A small image classifier, trained from scratch: widths [80, 160, 320].
Rows from block 3 of a small image classifier, named by matrix and row number. Rows with one number within an expert belong to one neuron, the router's apart. Each number is 50 + 15 x the weight over its row's rms, rounded and kept within 0 to 99. All counts start at 0.
Before each expert's rows are labels from the 100 images, of 14976, where the router gives the expert most weight on average: "colour at peak" is the nearest of a few named colours to the mean colour under the peak. Only what is clearly more common there than usual is listed. The data: photos of plants, animals and fungi (iNaturalist). In brackets: how many of the 100.
# router: router (model.blocks.3.mlp.router.weight, 16x160, trained with AdamW), inputs 0-159
# gate: expert gate (model.blocks.3.mlp.gate, 16x32x160), inputs 0-159
# up: expert up (model.blocks.3.mlp.up, 16x32x160), inputs 0-159
# down: expert down (model.blocks.3.mlp.down, 16x160x32, transposed), outputs 0-159

# expert 0
colour at peak: black (53)
router.0:84 37 26 58 38 53 36 70 27 39 36 43 49 17 57 75 73 42 26 32 57 54 42 50 73 28 39 56 55 26 69 26 50 38 54 20 73 58 32 65 19 63 38 71 53 60 43 58 48 47 76 56 50 45 13 56 58 73 63 64 55 45 58 42 46 67 49 54 59 51 59 65 82 59 57 46 48 65 52 44 68 19 55 63 59 70 42 47 26 82 37 57 43 52 58 44 37 43 41 68 52 40 41 59 57 34 49 28 42 59 28 38 40 39 56 57 51 52 62 60 34 35 36 59 65 55 69 33 81 55 54 60 36 61 52 17 35 64 74 54 32 49 48 26 35 58 31 44 40 42 35 53 59 12 55 69 49 35 65 69
gate.0:55 54 55 57 53 58 38 23 42 60 70 79 43 59 48 60 44 50 56 56 47 52 65 26 69 31 40 61 68 34 63 89 78 53 37 72 65 67 45 58 16 67 29 25 47 46 82 39 17 61 49 81 62 37 28 49 59 58 37 56 53 55 30 73 56 42 51 36 28 35 49 39 55 39 53 39 36 34 35 35 66 40 39 40 71 40 78 66 51 65 59 56 69 40 48 32 62 59 51 61 31 78 41 63 32 36 50 41 58 72 31 54 37 58 67 40 63 50 48 36 58 25 63 04 54 69 43 37 48 56 73 52 63 39 52 05 55 48 55 68 59 46 43 50 55 45 36 38 60 58 55 33 56 68 66 39 47 70 41 30
up.0:61 61 34 43 50 85 47 64 45 36 34 38 60 55 43 17 42 67 77 49 59 52 61 31 66 37 25 39 45 69 38 54 43 38 53 65 64 46 68 62 64 30 59 62 70 35 34 45 46 85 32 37 61 74 94 29 59 70 25 37 41 41 57 76 50 36 58 40 49 58 56 50 41 49 65 57 34 51 36 88 17 46 53 63 57 28 61 46 46 58 48 54 68 62 53 55 29 49 41 45 60 73 48 55 34 55 19 66 57 36 49 45 47 39 49 50 42 40 51 70 63 56 58 68 69 63 65 51 48 62 63 45 56 86 48 83 34 49 58 53 65 63 07 54 32 32 75 44 54 43 33 37 53 53 49 47 55 59 56 12
down.0:27 53 45 45 56 54 41 49 45 57 46 41 46 65 38 13 17 42 75 36 36 54 41 47 95 57 51 39 61 50 44 43 48 30 48 48 63 52 77 53 41 51 61 63 53 33 51 39 23 51 71 38 47 64 41 45 81 56 64 53 70 45 63 00 37 63 47 59 39 64 41 51 36 54 41 54 60 56 41 47 62 44 59 56 66 57 42 49 37 44 55 32 57 61 49 60 37 44 65 40 50 34 16 13 27 48 59 45 64 62 51 41 30 35 23 43 45 40 55 58 57 44 58 68 52 65 46 65 36 48 50 30 50 72 23 34 41 76 35 63 67 59 41 56 45 00 54 24 52 68 32 55 59 31 51 63 44 52 92 49
gate.1:64 46 41 55 50 58 32 78 58 27 99 64 52 75 65 33 57 58 59 45 56 62 63 08 27 52 44 52 45 43 43 38 60 47 15 47 43 78 51 39 36 61 20 51 49 73 62 60 49 34 66 64 56 79 49 29 49 70 64 36 51 55 52 59 32 76 24 66 41 48 43 56 51 21 56 50 39 50 51 76 54 47 72 24 60 37 55 55 71 32 47 55 34 36 47 48 75 43 44 30 37 59 54 66 42 47 28 57 52 49 64 41 39 38 47 72 46 67 28 58 58 26 36 45 70 62 23 49 49 85 63 70 71 28 66 43 65 51 44 47 41 38 73 42 50 37 58 75 32 48 65 47 52 59 51 51 42 40 39 29
up.1:54 37 51 35 64 50 41 43 59 31 32 33 28 53 32 27 48 55 26 51 23 24 49 75 63 33 40 36 56 57 33 50 51 51 63 52 68 59 65 48 56 07 77 68 76 29 50 44 66 73 15 39 48 58 99 56 36 49 42 55 26 36 42 57 49 36 50 34 32 31 79 46 42 58 30 46 75 60 52 48 43 59 45 70 45 35 63 51 27 63 68 49 51 74 43 68 08 63 58 54 51 52 36 41 60 36 46 33 49 35 40 57 64 60 39 57 53 35 72 31 47 52 62 40 50 34 75 59 47 29 71 35 49 59 59 41 61 66 27 60 69 52 26 59 59 44 49 41 69 63 56 57 34 40 57 64 65 78 59 55
down.1:31 55 34 36 28 31 38 45 57 32 42 55 56 19 53 47 55 56 68 33 37 63 51 51 51 57 46 49 58 22 69 35 50 99 72 71 24 34 29 43 59 47 47 79 53 52 56 64 45 41 28 38 50 49 30 32 41 40 47 59 71 59 58 63 53 40 52 69 64 67 40 51 51 61 53 33 57 39 48 31 56 52 62 30 76 51 30 62 60 42 64 71 39 44 38 50 49 21 63 72 35 27 32 48 59 20 53 46 35 54 44 53 61 54 55 51 42 43 61 15 63 47 61 58 47 59 71 57 32 23 66 47 37 40 47 67 48 51 20 77 59 23 19 50 44 47 42 58 57 28 36 36 43 51 64 78 25 90 54 45

# expert 12
colour at peak: white (38)
router.12:59 74 44 54 41 28 56 53 25 32 48 54 50 53 20 58 58 56 34 36 54 56 75 43 26 46 43 48 66 46 26 37 44 44 35 66 42 47 17 54 66 05 35 45 65 45 51 45 33 45 18 60 45 67 72 55 43 50 50 72 53 28 45 46 64 40 68 44 46 36 53 41 24 54 70 67 76 31 63 59 51 63 38 75 43 69 65 46 30 60 50 41 33 45 55 22 31 67 69 36 86 55 49 26 42 47 45 37 61 41 25 58 59 63 44 45 39 59 38 40 26 59 23 81 74 49 65 41 67 40 31 78 39 44 69 39 49 57 47 53 54 77 26 62 73 51 48 41 63 38 66 38 44 63 33 52 25 71 47 43
gate.9:72 83 62 80 42 64 52 45 33 60 46 38 43 47 41 33 53 50 35 43 71 81 22 41 38 48 44 27 26 51 63 47 32 55 46 68 39 56 47 56 17 44 54 70 38 67 51 47 42 44 40 68 38 38 24 63 59 29 56 43 38 57 57 49 45 66 30 43 52 53 55 42 18 57 45 40 52 53 51 42 23 47 44 42 51 80 46 32 39 69 44 57 54 46 39 49 71 39 48 47 93 10 54 30 67 32 23 56 54 64 50 42 45 33 62 79 42 49 30 52 50 29 65 58 41 44 76 57 69 60 70 58 44 42 32 10 60 61 40 68 63 67 58 31 68 59 52 72 79 42 28 50 46 43 43 61 21 48 26 43
up.9:53 64 55 53 27 45 45 48 30 49 34 67 44 62 30 55 60 39 29 40 56 79 28 46 37 50 42 33 64 34 50 61 48 59 76 48 51 63 56 55 32 65 49 58 17 65 58 52 36 53 47 67 42 35 43 78 50 35 23 52 41 48 38 81 43 39 43 55 54 37 63 51 40 38 55 68 39 36 41 26 16 55 45 37 23 60 05 64 23 58 64 44 61 43 72 58 57 52 50 57 62 31 67 04 41 30 36 49 49 73 59 42 61 41 46 48 55 50 29 47 41 27 47 70 39 74 58 76 60 60 35 73 28 47 31 68 58 44 55 59 35 61 70 23 54 50 50 21 49 36 07 43 47 46 36 42 51 52 27 33
down.9:46 19 32 58 57 51 74 49 33 71 70 59 59 58 47 62 29 55 37 41 49 46 52 58 48 85 47 29 39 55 19 56 12 29 51 38 54 52 27 42 53 60 64 67 44 67 51 59 34 51 73 60 74 60 47 37 13 68 40 54 45 32 48 45 48 47 31 48 88 69 53 68 71 26 41 36 50 28 48 12 43 62 52 49 34 40 38 54 36 55 86 35 47 55 59 36 43 63 37 44 60 55 48 29 34 53 50 73 71 45 62 51 65 37 26 44 36 24 45 65 36 21 59 57 77 77 35 46 43 21 44 52 49 72 29 43 28 67 64 57 48 50 42 32 48 35 59 42 72 36 49 39 71 42 52 46 41 41 45 37
gate.10:40 48 57 44 46 47 54 47 59 60 51 52 76 46 53 45 52 51 69 40 70 65 65 30 37 40 58 45 55 39 47 37 39 43 11 68 52 50 35 55 36 69 67 51 58 58 44 47 69 63 50 35 52 30 55 50 87 67 55 38 57 62 48 40 70 67 88 72 32 45 72 55 60 56 30 36 77 62 30 47 36 32 50 45 40 30 24 27 45 77 68 46 75 72 53 51 36 29 73 21 44 60 61 81 34 59 49 46 68 41 49 69 39 36 46 30 44 31 43 28 07 51 38 51 30 57 52 74 56 53 65 56 55 54 33 28 49 68 65 24 62 43 34 42 36 60 74 70 74 52 52 41 34 61 51 52 78 40 61 23
up.10:47 62 64 52 37 43 38 62 39 32 49 37 85 33 34 50 19 55 47 45 47 74 65 54 32 37 66 37 75 29 52 46 31 59 28 51 52 29 27 35 64 34 72 49 34 56 51 58 74 50 52 57 46 48 73 51 64 31 70 41 50 61 49 82 53 40 64 58 23 56 89 58 49 45 47 39 68 39 26 62 60 34 47 48 66 60 53 30 42 76 44 60 73 60 52 51 56 29 86 40 61 66 49 74 40 50 56 32 61 39 46 59 55 30 60 42 46 44 44 40 15 65 33 32 23 17 57 69 47 73 89 64 74 66 55 28 26 56 55 44 48 56 42 63 33 52 50 49 56 46 74 30 41 57 44 59 53 67 33 59
down.10:38 31 62 65 44 42 70 57 59 46 59 49 71 29 43 32 60 66 34 39 39 52 36 44 76 60 62 49 66 51 61 43 65 61 68 90 57 59 65 46 66 46 38 29 44 35 94 44 52 45 47 65 43 66 22 46 53 45 52 23 49 55 59 65 65 30 47 72 65 63 32 45 68 66 65 50 64 33 47 39 28 32 70 54 46 60 57 77 33 30 75 62 59 45 38 43 74 51 42 57 59 50 77 50 43 46 41 65 20 60 49 49 34 45 58 65 59 50 49 49 52 59 39 54 22 15 25 58 48 43 48 39 64 70 41 24 47 61 46 83 61 85 61 60 55 70 62 79 49 63 67 58 45 75 66 68 50 77 73 52

# expert 6
colour at peak: black (67)
router.6:79 36 60 34 35 51 14 51 28 49 20 54 74 30 31 45 36 34 61 50 32 39 77 43 25 62 67 48 45 48 39 49 62 34 55 68 50 65 34 17 26 38 43 80 43 50 48 64 60 46 41 41 50 55 62 41 60 69 30 53 50 39 48 52 50 60 48 70 78 35 25 63 42 61 40 34 65 64 41 59 44 68 66 59 49 31 66 52 65 38 64 41 63 70 24 42 76 64 45 58 59 38 58 33 53 33 26 29 28 70 58 39 47 46 61 47 29 64 46 70 56 39 57 56 72 56 37 42 50 32 49 73 16 44 83 49 25 65 89 67 45 36 43 49 60 46 44 76 54 46 53 45 47 55 60 34 15 54 45 40
gate.0:24 57 38 71 48 48 33 53 62 74 26 55 79 65 59 39 42 42 13 61 49 39 40 39 49 42 51 82 58 27 29 41 54 45 42 56 59 72 57 47 36 39 30 52 65 44 69 52 60 51 46 82 64 59 49 56 41 55 71 54 51 62 63 35 65 66 56 61 34 45 63 65 40 55 33 02 41 46 30 41 68 49 59 67 63 50 54 71 45 67 33 63 51 44 47 31 84 38 45 50 44 53 27 40 46 34 76 63 26 49 54 26 55 35 54 48 34 51 39 60 40 39 77 61 26 70 34 47 66 72 64 62 37 61 30 50 42 53 59 64 34 62 70 56 29 37 35 59 53 58 96 50 59 73 46 46 53 90 42 35
up.0:46 50 47 48 33 49 00 62 59 59 69 51 57 58 45 64 51 41 36 69 30 58 57 48 45 39 28 62 64 47 57 21 36 38 59 51 55 65 71 47 53 52 33 46 60 12 59 57 65 65 60 74 63 48 61 64 51 67 82 49 81 47 60 49 49 79 66 38 47 40 28 60 57 60 31 22 64 83 42 53 76 44 51 63 57 47 65 57 32 64 43 67 51 61 64 11 54 30 07 41 53 51 42 54 42 64 44 60 64 41 50 55 63 43 18 75 41 64 69 59 48 55 78 42 46 50 30 65 61 55 54 40 43 50 43 27 58 56 45 69 43 55 42 83 30 47 29 41 62 44 32 37 50 45 53 45 13 66 55 63
down.0:58 66 46 49 60 68 59 67 39 43 57 44 56 67 33 52 25 56 58 46 51 36 55 51 48 52 54 47 38 53 52 53 51 67 49 53 62 54 33 48 65 35 95 68 62 25 59 47 50 18 77 61 30 41 52 56 44 48 43 36 54 41 47 65 47 65 36 60 41 68 49 59 34 32 62 24 46 70 42 50 40 42 58 50 51 43 68 74 51 76 46 63 32 52 57 72 41 61 75 60 22 44 67 20 43 59 45 26 41 60 56 49 63 65 56 67 67 62 71 56 53 39 61 64 36 71 49 49 49 75 41 55 57 37 53 56 28 45 75 78 49 86 44 51 61 99 45 80 62 21 31 76 45 65 42 45 80 16 50 20
gate.1:56 84 32 50 44 60 59 24 42 64 66 54 63 50 45 41 54 36 50 45 47 35 34 54 57 43 20 40 90 67 44 29 75 63 45 39 45 54 39 66 16 40 57 41 08 43 72 43 57 56 45 18 46 46 36 52 30 24 52 44 60 54 36 55 35 41 48 45 32 73 60 46 15 55 58 50 40 40 29 46 58 54 45 56 58 25 41 46 31 43 31 26 65 37 45 55 28 62 52 72 29 61 43 54 21 64 59 78 40 41 64 52 40 41 51 65 66 49 44 63 48 41 53 38 08 46 61 59 34 84 51 45 47 63 49 70 29 41 41 22 38 29 53 45 14 41 52 55 54 41 63 60 53 49 54 52 63 18 34 67
up.1:50 43 52 43 64 49 49 37 57 51 50 36 22 36 60 68 45 53 31 55 48 76 50 56 64 44 59 50 48 44 54 48 31 59 35 56 36 38 48 58 66 52 42 56 55 39 45 44 49 97 42 29 36 41 15 22 75 73 50 48 45 36 73 41 56 60 48 47 42 43 57 44 79 38 59 73 44 51 43 29 34 48 44 50 30 71 31 43 53 67 76 80 43 51 71 99 62 38 52 44 57 59 43 46 77 34 30 18 50 67 53 34 50 57 80 66 35 34 54 16 54 44 63 25 58 35 56 54 65 45 42 62 64 63 37 40 75 39 44 60 59 50 79 54 30 53 33 69 60 52 34 82 59 30 35 64 39 48 42 45
down.1:64 72 53 53 49 44 77 42 49 45 78 63 48 53 36 49 66 67 53 41 56 35 44 60 23 47 43 57 61 57 38 62 52 72 05 46 45 57 78 72 35 48 48 35 39 07 66 51 50 51 49 32 48 38 70 51 62 42 36 55 32 29 41 26 53 41 86 60 35 45 33 50 40 46 62 36 58 55 57 53 61 44 07 38 35 41 69 43 42 43 55 57 64 72 52 57 45 54 53 65 41 55 84 30 45 64 59 67 55 38 77 69 79 43 44 56 42 41 56 69 60 34 58 57 36 35 47 44 06 46 37 90 69 57 76 39 63 57 39 46 48 48 27 44 57 64 40 55 54 69 43 30 44 35 36 26 67 56 33 54

# expert 13
colour at peak: white (33)
router.13:33 15 56 46 49 43 60 55 41 48 33 71 50 61 64 60 59 31 40 56 41 16 19 31 47 36 94 47 55 55 42 32 21 63 52 36 61 32 46 25 38 53 42 35 44 34 49 55 40 54 69 71 35 42 47 82 56 41 58 41 44 61 62 50 50 34 44 56 59 70 67 35 47 59 16 46 44 58 12 39 45 67 63 55 40 37 30 54 48 31 62 37 40 61 56 82 60 30 47 79 49 40 22 60 37 22 50 35 54 60 59 60 28 70 37 47 49 60 62 42 45 62 61 48 43 49 27 65 21 60 41 17 53 45 29 52 79 53 63 56 53 60 64 58 83 73 51 58 55 49 33 53 58 57 47 56 58 66 31 80
gate.0:34 14 57 62 38 63 64 28 72 46 48 43 47 75 55 65 63 48 39 54 71 32 43 64 47 23 64 71 39 54 63 31 17 56 15 30 50 27 35 55 37 46 56 47 71 38 60 58 55 74 42 36 43 18 49 50 46 27 27 38 21 56 58 54 51 50 44 40 62 47 74 38 59 42 36 48 44 58 57 32 54 69 66 47 52 73 40 45 48 62 50 42 54 75 75 24 67 44 45 19 80 38 30 57 54 47 83 34 54 52 68 71 29 62 68 62 51 61 59 45 42 36 65 36 39 50 28 77 50 26 29 62 72 34 25 70 35 48 41 50 57 72 40 58 50 64 56 36 39 43 64 47 58 52 37 56 74 31 46 34
up.0:55 74 52 51 58 62 55 34 65 42 43 47 10 48 59 41 28 53 47 51 70 57 46 61 80 29 42 58 59 67 65 30 43 53 38 54 59 41 42 45 31 30 69 48 34 35 48 13 18 83 35 49 66 57 63 42 44 52 55 34 56 48 67 46 47 49 47 61 54 57 52 40 58 70 66 45 32 08 52 46 46 29 67 44 78 26 61 48 53 90 44 58 47 72 50 36 33 77 59 55 44 82 38 31 59 52 29 51 70 39 60 72 69 73 53 20 44 56 76 46 39 24 69 38 52 67 83 52 74 45 62 51 37 49 54 49 35 59 40 46 64 49 17 39 76 54 52 28 53 51 53 40 54 51 51 57 47 32 40 60
down.0:68 50 36 38 43 61 59 67 47 50 33 55 55 54 55 57 36 50 61 72 37 55 57 29 68 38 38 58 71 46 53 58 50 45 65 17 69 63 40 30 60 40 30 53 55 51 48 55 42 25 46 39 34 29 23 28 39 68 63 36 61 42 40 72 75 35 34 60 40 48 54 46 41 62 55 40 47 44 65 43 45 37 71 39 52 72 19 77 58 58 25 61 63 53 45 57 40 40 47 68 45 61 74 40 70 36 40 33 30 12 35 61 60 71 65 55 56 85 52 63 36 45 65 38 62 51 77 20 81 74 52 53 51 66 53 18 52 43 50 47 54 66 99 44 54 46 33 63 35 37 52 41 50 45 61 34 21 34 68 35
gate.1:54 42 45 36 27 46 70 73 30 60 76 69 67 56 44 48 51 50 45 50 40 43 44 57 17 46 45 56 32 51 58 73 51 46 71 54 46 51 57 52 18 69 33 32 61 65 35 34 48 84 46 60 36 96 37 57 11 32 58 60 26 51 60 49 46 34 49 59 39 35 50 64 61 40 53 55 67 61 45 49 48 48 40 62 53 69 07 37 57 62 44 37 52 52 60 26 55 48 44 40 49 55 62 68 40 57 19 52 58 46 58 43 50 59 37 66 65 43 20 58 23 43 53 41 34 12 45 31 31 55 41 54 71 32 77 44 76 47 56 13 37 42 58 43 24 49 47 48 66 41 13 35 52 66 70 55 41 64 49 43
up.1:62 49 45 43 35 51 69 70 53 79 60 69 62 53 55 55 71 41 43 55 38 23 45 57 30 39 44 61 38 52 61 61 47 51 64 65 44 43 53 44 16 65 45 36 59 63 43 41 58 82 46 54 31 92 48 64 13 31 64 51 26 53 58 43 48 35 52 68 43 46 55 66 50 38 46 46 65 58 46 50 25 40 41 70 47 68 04 40 57 70 41 41 61 51 81 46 47 43 46 36 58 53 53 46 36 59 34 70 59 51 55 49 62 49 34 38 76 40 09 69 24 42 59 34 30 15 41 26 53 55 42 58 69 35 58 44 62 50 57 09 47 29 90 41 38 58 57 37 64 47 25 33 63 66 64 51 47 65 51 50
down.1:51 40 58 54 46 35 67 43 51 43 41 68 43 46 37 54 67 30 43 63 71 44 70 69 15 69 42 43 53 54 14 41 54 51 31 29 55 43 47 07 31 47 25 65 53 46 56 60 47 65 35 43 30 55 50 53 13 80 38 48 74 46 41 47 16 55 50 43 47 77 44 57 88 56 57 56 35 36 32 29 38 72 47 53 62 68 58 45 82 33 25 43 32 62 44 46 41 83 81 40 45 55 42 30 32 50 40 53 62 83 53 45 46 50 45 57 47 58 32 43 59 69 75 41 46 67 67 53 21 42 44 49 57 55 52 80 36 57 75 57 48 51 61 58 71 53 55 25 45 47 50 38 74 47 55 56 40 35 41 71

# expert 15
colour at peak: black (39)
router.15:35 46 74 46 37 52 47 26 46 51 63 34 36 54 54 63 30 50 57 70 34 78 55 50 59 65 51 57 67 47 65 60 22 35 66 41 45 51 46 39 52 43 44 37 61 66 49 39 47 28 33 25 48 39 40 63 82 69 37 41 50 42 27 45 51 47 32 26 70 53 46 60 59 51 52 55 29 73 53 69 24 26 69 13 39 59 52 56 50 08 42 42 60 51 58 43 31 72 34 55 40 30 36 65 51 51 57 54 90 46 32 47 57 32 29 38 72 48 50 43 74 31 65 57 63 49 31 40 70 70 23 54 78 51 36 81 51 41 58 39 42 53 51 51 49 44 55 39 39 27 03 65 41 28 34 56 27 41 46 35
gate.0:48 62 70 57 86 77 62 77 39 51 23 48 63 54 28 63 48 37 39 42 35 48 55 57 55 51 65 39 43 48 48 54 44 57 50 48 59 28 52 73 43 60 32 63 42 66 58 56 41 09 71 41 34 41 49 61 72 75 48 50 29 66 42 49 58 35 57 49 73 52 57 54 37 30 59 58 81 76 42 74 49 48 51 51 34 53 89 42 47 58 31 64 59 30 43 52 52 57 33 47 34 23 47 39 41 60 23 69 64 53 56 38 49 26 71 50 58 18 13 62 51 65 52 55 48 46 17 56 69 47 51 53 57 60 50 83 48 27 27 48 56 39 73 50 42 31 51 67 73 40 74 47 66 44 54 53 72 17 28 54
up.0:44 34 25 54 35 39 46 38 63 61 64 57 31 48 76 50 52 49 61 67 59 61 44 47 45 35 37 56 54 54 56 50 62 49 47 32 41 49 56 35 60 49 60 46 53 38 53 43 85 61 57 39 57 69 53 62 02 42 54 51 73 39 52 34 41 53 49 55 51 49 68 36 74 56 30 46 56 12 63 43 69 60 54 53 87 57 31 47 49 48 50 38 40 66 55 73 57 45 64 42 58 77 34 52 71 52 79 18 29 48 51 51 38 61 39 42 47 71 91 46 39 44 62 47 26 44 51 44 56 30 64 38 24 75 56 51 53 83 87 36 39 56 52 59 80 73 47 29 33 39 24 50 27 52 85 60 35 70 69 56
down.0:54 62 59 70 51 78 47 53 53 70 39 42 27 34 71 87 50 24 69 60 40 57 52 42 59 76 50 66 39 77 51 51 43 63 53 61 70 72 57 37 25 60 61 46 47 99 52 45 76 49 62 63 17 58 55 58 54 54 37 64 67 57 50 43 46 47 48 33 58 51 61 32 37 62 52 52 26 49 36 45 43 43 26 54 77 70 39 35 28 26 42 29 45 68 51 32 30 37 42 54 45 43 35 43 41 32 51 30 26 46 38 58 42 48 50 48 57 41 51 15 59 61 60 51 47 51 74 46 54 49 56 57 50 42 00 57 33 67 74 32 49 38 69 43 26 36 24 54 66 44 56 64 61 43 59 65 23 60 59 29
gate.1:48 59 60 48 31 40 63 42 53 52 59 58 49 41 37 76 30 53 65 69 41 53 57 37 44 74 44 62 54 55 61 59 46 52 52 40 23 56 44 52 47 52 57 35 60 33 06 50 44 50 50 66 35 53 16 73 56 28 45 48 68 46 36 62 50 44 33 55 24 48 46 73 46 46 48 33 36 43 48 66 33 51 50 50 32 43 00 45 46 68 42 43 56 45 67 56 45 38 57 50 46 15 77 83 55 40 82 34 68 57 60 55 47 61 50 34 42 70 36 30 48 16 68 50 23 66 22 79 53 60 30 51 19 20 31 51 77 52 67 45 57 56 61 55 62 59 45 72 44 59 41 55 56 46 28 34 36 64 65 57
up.1:37 67 54 52 28 41 70 39 51 50 70 56 44 42 43 74 28 47 75 66 35 56 62 31 37 73 45 65 63 66 50 61 51 56 55 52 24 55 47 59 65 44 46 38 62 31 12 53 38 38 35 54 39 57 11 58 51 32 51 41 68 40 31 54 44 41 43 35 28 56 40 60 40 48 53 58 30 40 64 57 35 41 47 39 26 38 03 45 45 53 47 51 68 55 74 50 33 58 59 43 38 12 74 76 53 45 64 29 71 63 61 54 56 68 39 47 45 61 33 26 58 23 71 53 33 61 21 67 56 64 31 39 26 23 36 38 67 62 57 43 58 37 68 44 58 66 31 79 59 47 44 68 51 41 20 37 44 71 72 46
down.1:41 56 59 48 41 54 48 65 51 45 54 21 64 42 48 34 35 21 67 50 52 47 66 59 58 16 51 40 81 54 74 41 52 24 62 41 54 61 59 31 54 50 47 32 54 45 51 50 22 27 66 43 67 76 49 52 39 48 43 64 61 69 81 49 65 59 31 55 45 48 53 44 53 45 39 46 40 24 62 53 42 38 76 45 48 73 27 68 37 48 52 46 47 44 51 78 64 28 45 41 43 33 22 48 37 72 55 64 79 52 32 54 23 83 75 22 58 48 75 46 38 57 62 48 43 45 43 63 89 63 45 46 69 45 35 35 26 32 29 36 44 47 37 89 14 41 59 35 53 50 61 28 41 79 61 59 51 41 49 49