{
  "image_size": 40,
  "num_classes": 67,
  "isotropic": false,
  "hidden_act": "swiglu",
  "inner_norm": false,
  "loss": "cross_entropy",
  "optimizer": "muon",
  "epochs": 6.0,
  "decay_fraction": 0.2
}
Rows from block 2 of a small image classifier, named by matrix and row number. Rows with one number belong to one neuron. Each number is 500 + 25 x the weight over its row's rms, rounded and kept within 0 to 999. All counts start at 0. Numbers have three digits each.
After each neuron's rows are labels from the 100 images, of 14976, where the neuron reaches its largest size: "strongest on" is what is common among them; "colour at peak" is the nearest of a few named colours to the mean colour under the peak. Only what is clearly more common there than usual is listed. The data: photos of plants, animals and fungi (iNaturalist). In brackets: how many of the 100, against the usual share in percent.
# gate: MLP gate (model.blocks.2.mlp.gate.weight, 240x80), inputs 0-79
# fc1: MLP up (model.blocks.2.mlp.fc1.weight, 240x80), inputs 0-79
# fc2: MLP down (model.blocks.2.mlp.fc2.weight, 80x240, transposed), outputs 0-79

gate.72:510550480475512506493579459495508530491527491490487495487504517561496490475490529443514503516467497479495511453479495459541522504509480473493522520518523526490490494503497527472467503513545486470513475505457482525470502507506521452513515478
fc1.72:455506505507466461517496465504477533482492496538492524474523504555572463491484555462523489516500465485514468536466529480513481484485515499502524501482521496481504495515490476480475522480510457470476494469525456484489508510528501468524474516
fc2.72:493471480494483478517492499473535488538481496456490487455463513501527487492508426478498523501529450491549502512520507502463453505522466471487464508505504481481483523535538541524524520506526532508488528494508486487471512537504531531508518531
strongest on: order Lepidoptera (31 vs 13.7)
colour at peak: white (31 vs 11.5)

gate.80:459523466497522497500484550417536481506493490513524498505482543519501508494515503492499498501483533503491469531504459505456544511496517449525476485523492493469560510520502479521457496467463487528465516482496470507476511498511480532481498515
fc1.80:534525510472473508483488537518488524502467518479487503491516468499485500535455504482539549483537456498509516546467479547457459520505518495506505516486489541509523516506489486504506498539490474545532468552502498479497506519529496462506515452
fc2.80:469490518523518503485521465479526485453517522500504483488495532527492450490532467517487511513553536523530503509463518466474481494521497508486490491500538468543498486495429512514506488508482510536483497472530510513549520513501452494509543545
strongest on: class Aves (98 vs 55); phylum Chordata (98 vs 60.8)
colour at peak: white (44 vs 11.5)

gate.27:530504446479505493479466460542493504491532502508502533496468518453496469473517512533498542503433490525511504503471488512527478511521474518475517510538476541554532500503511507509508490471508523525524477492486529578502526511495503510495506507
fc1.27:480501515494494520457514478504449475512475483513454490482524498483541583461488487497494461495510431509496496499539503525528484459527489487515502499465514483478479502507495517503534518505483498547484524552482501480525478492496495495451516506
fc2.27:477462523497533474507517512490462485468484494504454486530488534502503503462520473482483490525517510501501536495549449473540478513511498523521451467472490511474476510507483487520458517496476457515528492534525510520497502430490521537530494521
strongest on: order Accipitriformes (29 vs 3.9); family: Accipitridae (25 vs 3.3)
colour at peak: white (32 vs 11.5)

gate.150:484473476525484485484444489487506490499503487482497474539523523466533490477564480497499480478525508501506454528507517474487510488466503506558521481502512498508535500480513481519549472515554555507501530503504525558477486480492470508519508462
fc1.150:516497487460504516473514538569486524464506469498474509478488447522481535473485444521518462518520502526486473493462496539495505530478502513481494480471497535529510510511509503516479489496559482526507499510467470520481512505549516549512499480
fc2.150:523503515536427502493498477492502476485528503501477540539483552486491481504466470490489481517490544503496494520480553484517516479478530474488497521489532474486482476512415511476524519507516508527472532485497519511517537514490468494474532482
strongest on: class Aves (97 vs 55); phylum Chordata (97 vs 60.8); order Passeriformes (50 vs 24.9)
colour at peak: white (32 vs 11.5)

gate.38:491501460484521551548508550477523505559480528520489495516529510498470460495489469509520509507488525496516447478513438504477527501492506522517509527516508490497504509508521509557513488465530514515530488541449499513496523451473502519483507489
fc1.38:468520499483503469509492478500514537500506532528439530539514494460506528542511476461461506489513519504505452499536531490499471459513503435502477498530490508513527504471499497470514482508527477502517492485529497529464530546482460456500508505
fc2.38:496516479509495490478500480529512468501513503532478499495496554517528510534496474513455479483524485465499462543466454491505521472504507527484552512578501526473533500445518508477537471533496522511476477468491461477493518510493489511516505497
strongest on: class Aves (88 vs 55)
colour at peak: white (39 vs 11.5)

gate.2:445510475474520464468509532453503534543477479514520492500461527501479528489546489512518499473500488480491498482522461437538493512482533457491477490498450486529520518492508506501511498509491507460503512477495492507484504533526496512483517576
fc1.2:479462556528456527530496479522521493496509490461494546541525467503513479503475497495504489508537473506466523537454459554500507468499524544514490492461469518503496476490516475526510478487499436500539483514516504497503473469502506503497507475
fc2.2:518530512497496515480512501504515495474525498495465505491478509515495520473513466492470561529499523526505509512489544505490492522497480495484498468518499449522465443494406524552515486504514471501507490503532494478559531485527476503478519512
strongest on: class Aves (96 vs 55); order Accipitriformes (25 vs 3.9)
colour at peak: white (100 vs 11.5)

gate.118:498468474509494485485509469499518520476471509486497444478524480505494470531469514536523514533525531484537496489498496493531443448519509447480509509523485451470514510517484529526530489524500463493460498494497531463467488531501500534522485459
fc1.118:505538474534498465486474521513542487506551535501495475533484538499509545494509501531493487497494543490492476486506497460509471481535494532523493485501469478468489480464514469489500528433472474522474490446496485494512515469500561508510482495
fc2.118:520449517501502488488480498490505515474514493500468512523516518517502530520495470470511483475497516541517521494501454510528502514495541404503501532531507480453471476486468532528494553520501509534475503519496482479511523546478497508502525457
strongest on: order Lepidoptera (31 vs 13.7)
colour at peak: black (36 vs 12.8)

gate.174:487514468529492491484500547493534498515495486510476490479489521521496528488500548488505464465483461504489465481537480469521498523545529493450488522484504477544562538465461499514483507506484516477523497509480549443520496505511484493504527537
fc1.174:484499548470496477477511483490497473481500526502461507544489475516493489504463507430499539486460503502534492525484504549511486490497510514536511478494507433518487490463474515496498510473531489518504499426527523531531502472487512506533472487
fc2.174:505497493499514495469517493481522504502510500512485484499463494511513508488564450513479537498457507539490476515468506520454481523519468476497529471514553485502456474474493486515512517490506479475532481489531456447504524515514534470523567489
strongest on: class Aves (91 vs 55); order Accipitriformes (31 vs 3.9)
colour at peak: white (36 vs 11.5)

gate.16:535514519542512467492504453452516531467497510501487526513519507467517468459489518519479550543500513530524534501526467496478484497493503521468543528511505493484525488493504528512480513484413529523538515511500515504493505498497496468461515527
fc1.16:452526486515515545515523473486537488502525520481468460531453493501557550452528498485484484467537489515539504506430510518502508508507495523474494485524510516512506512468511482482478479509494500503507444521511522507477473524532511514494485534
fc2.16:479522481491446468547507494490503502557489516486479560500522517514506506509496563491511469502490500493516431509501489445487511477487497492521502485483508490563491490514487473500496534496458528496523501529505495483473504459524532518455482485
strongest on: class Aves (88 vs 55)
colour at peak: white (52 vs 11.5)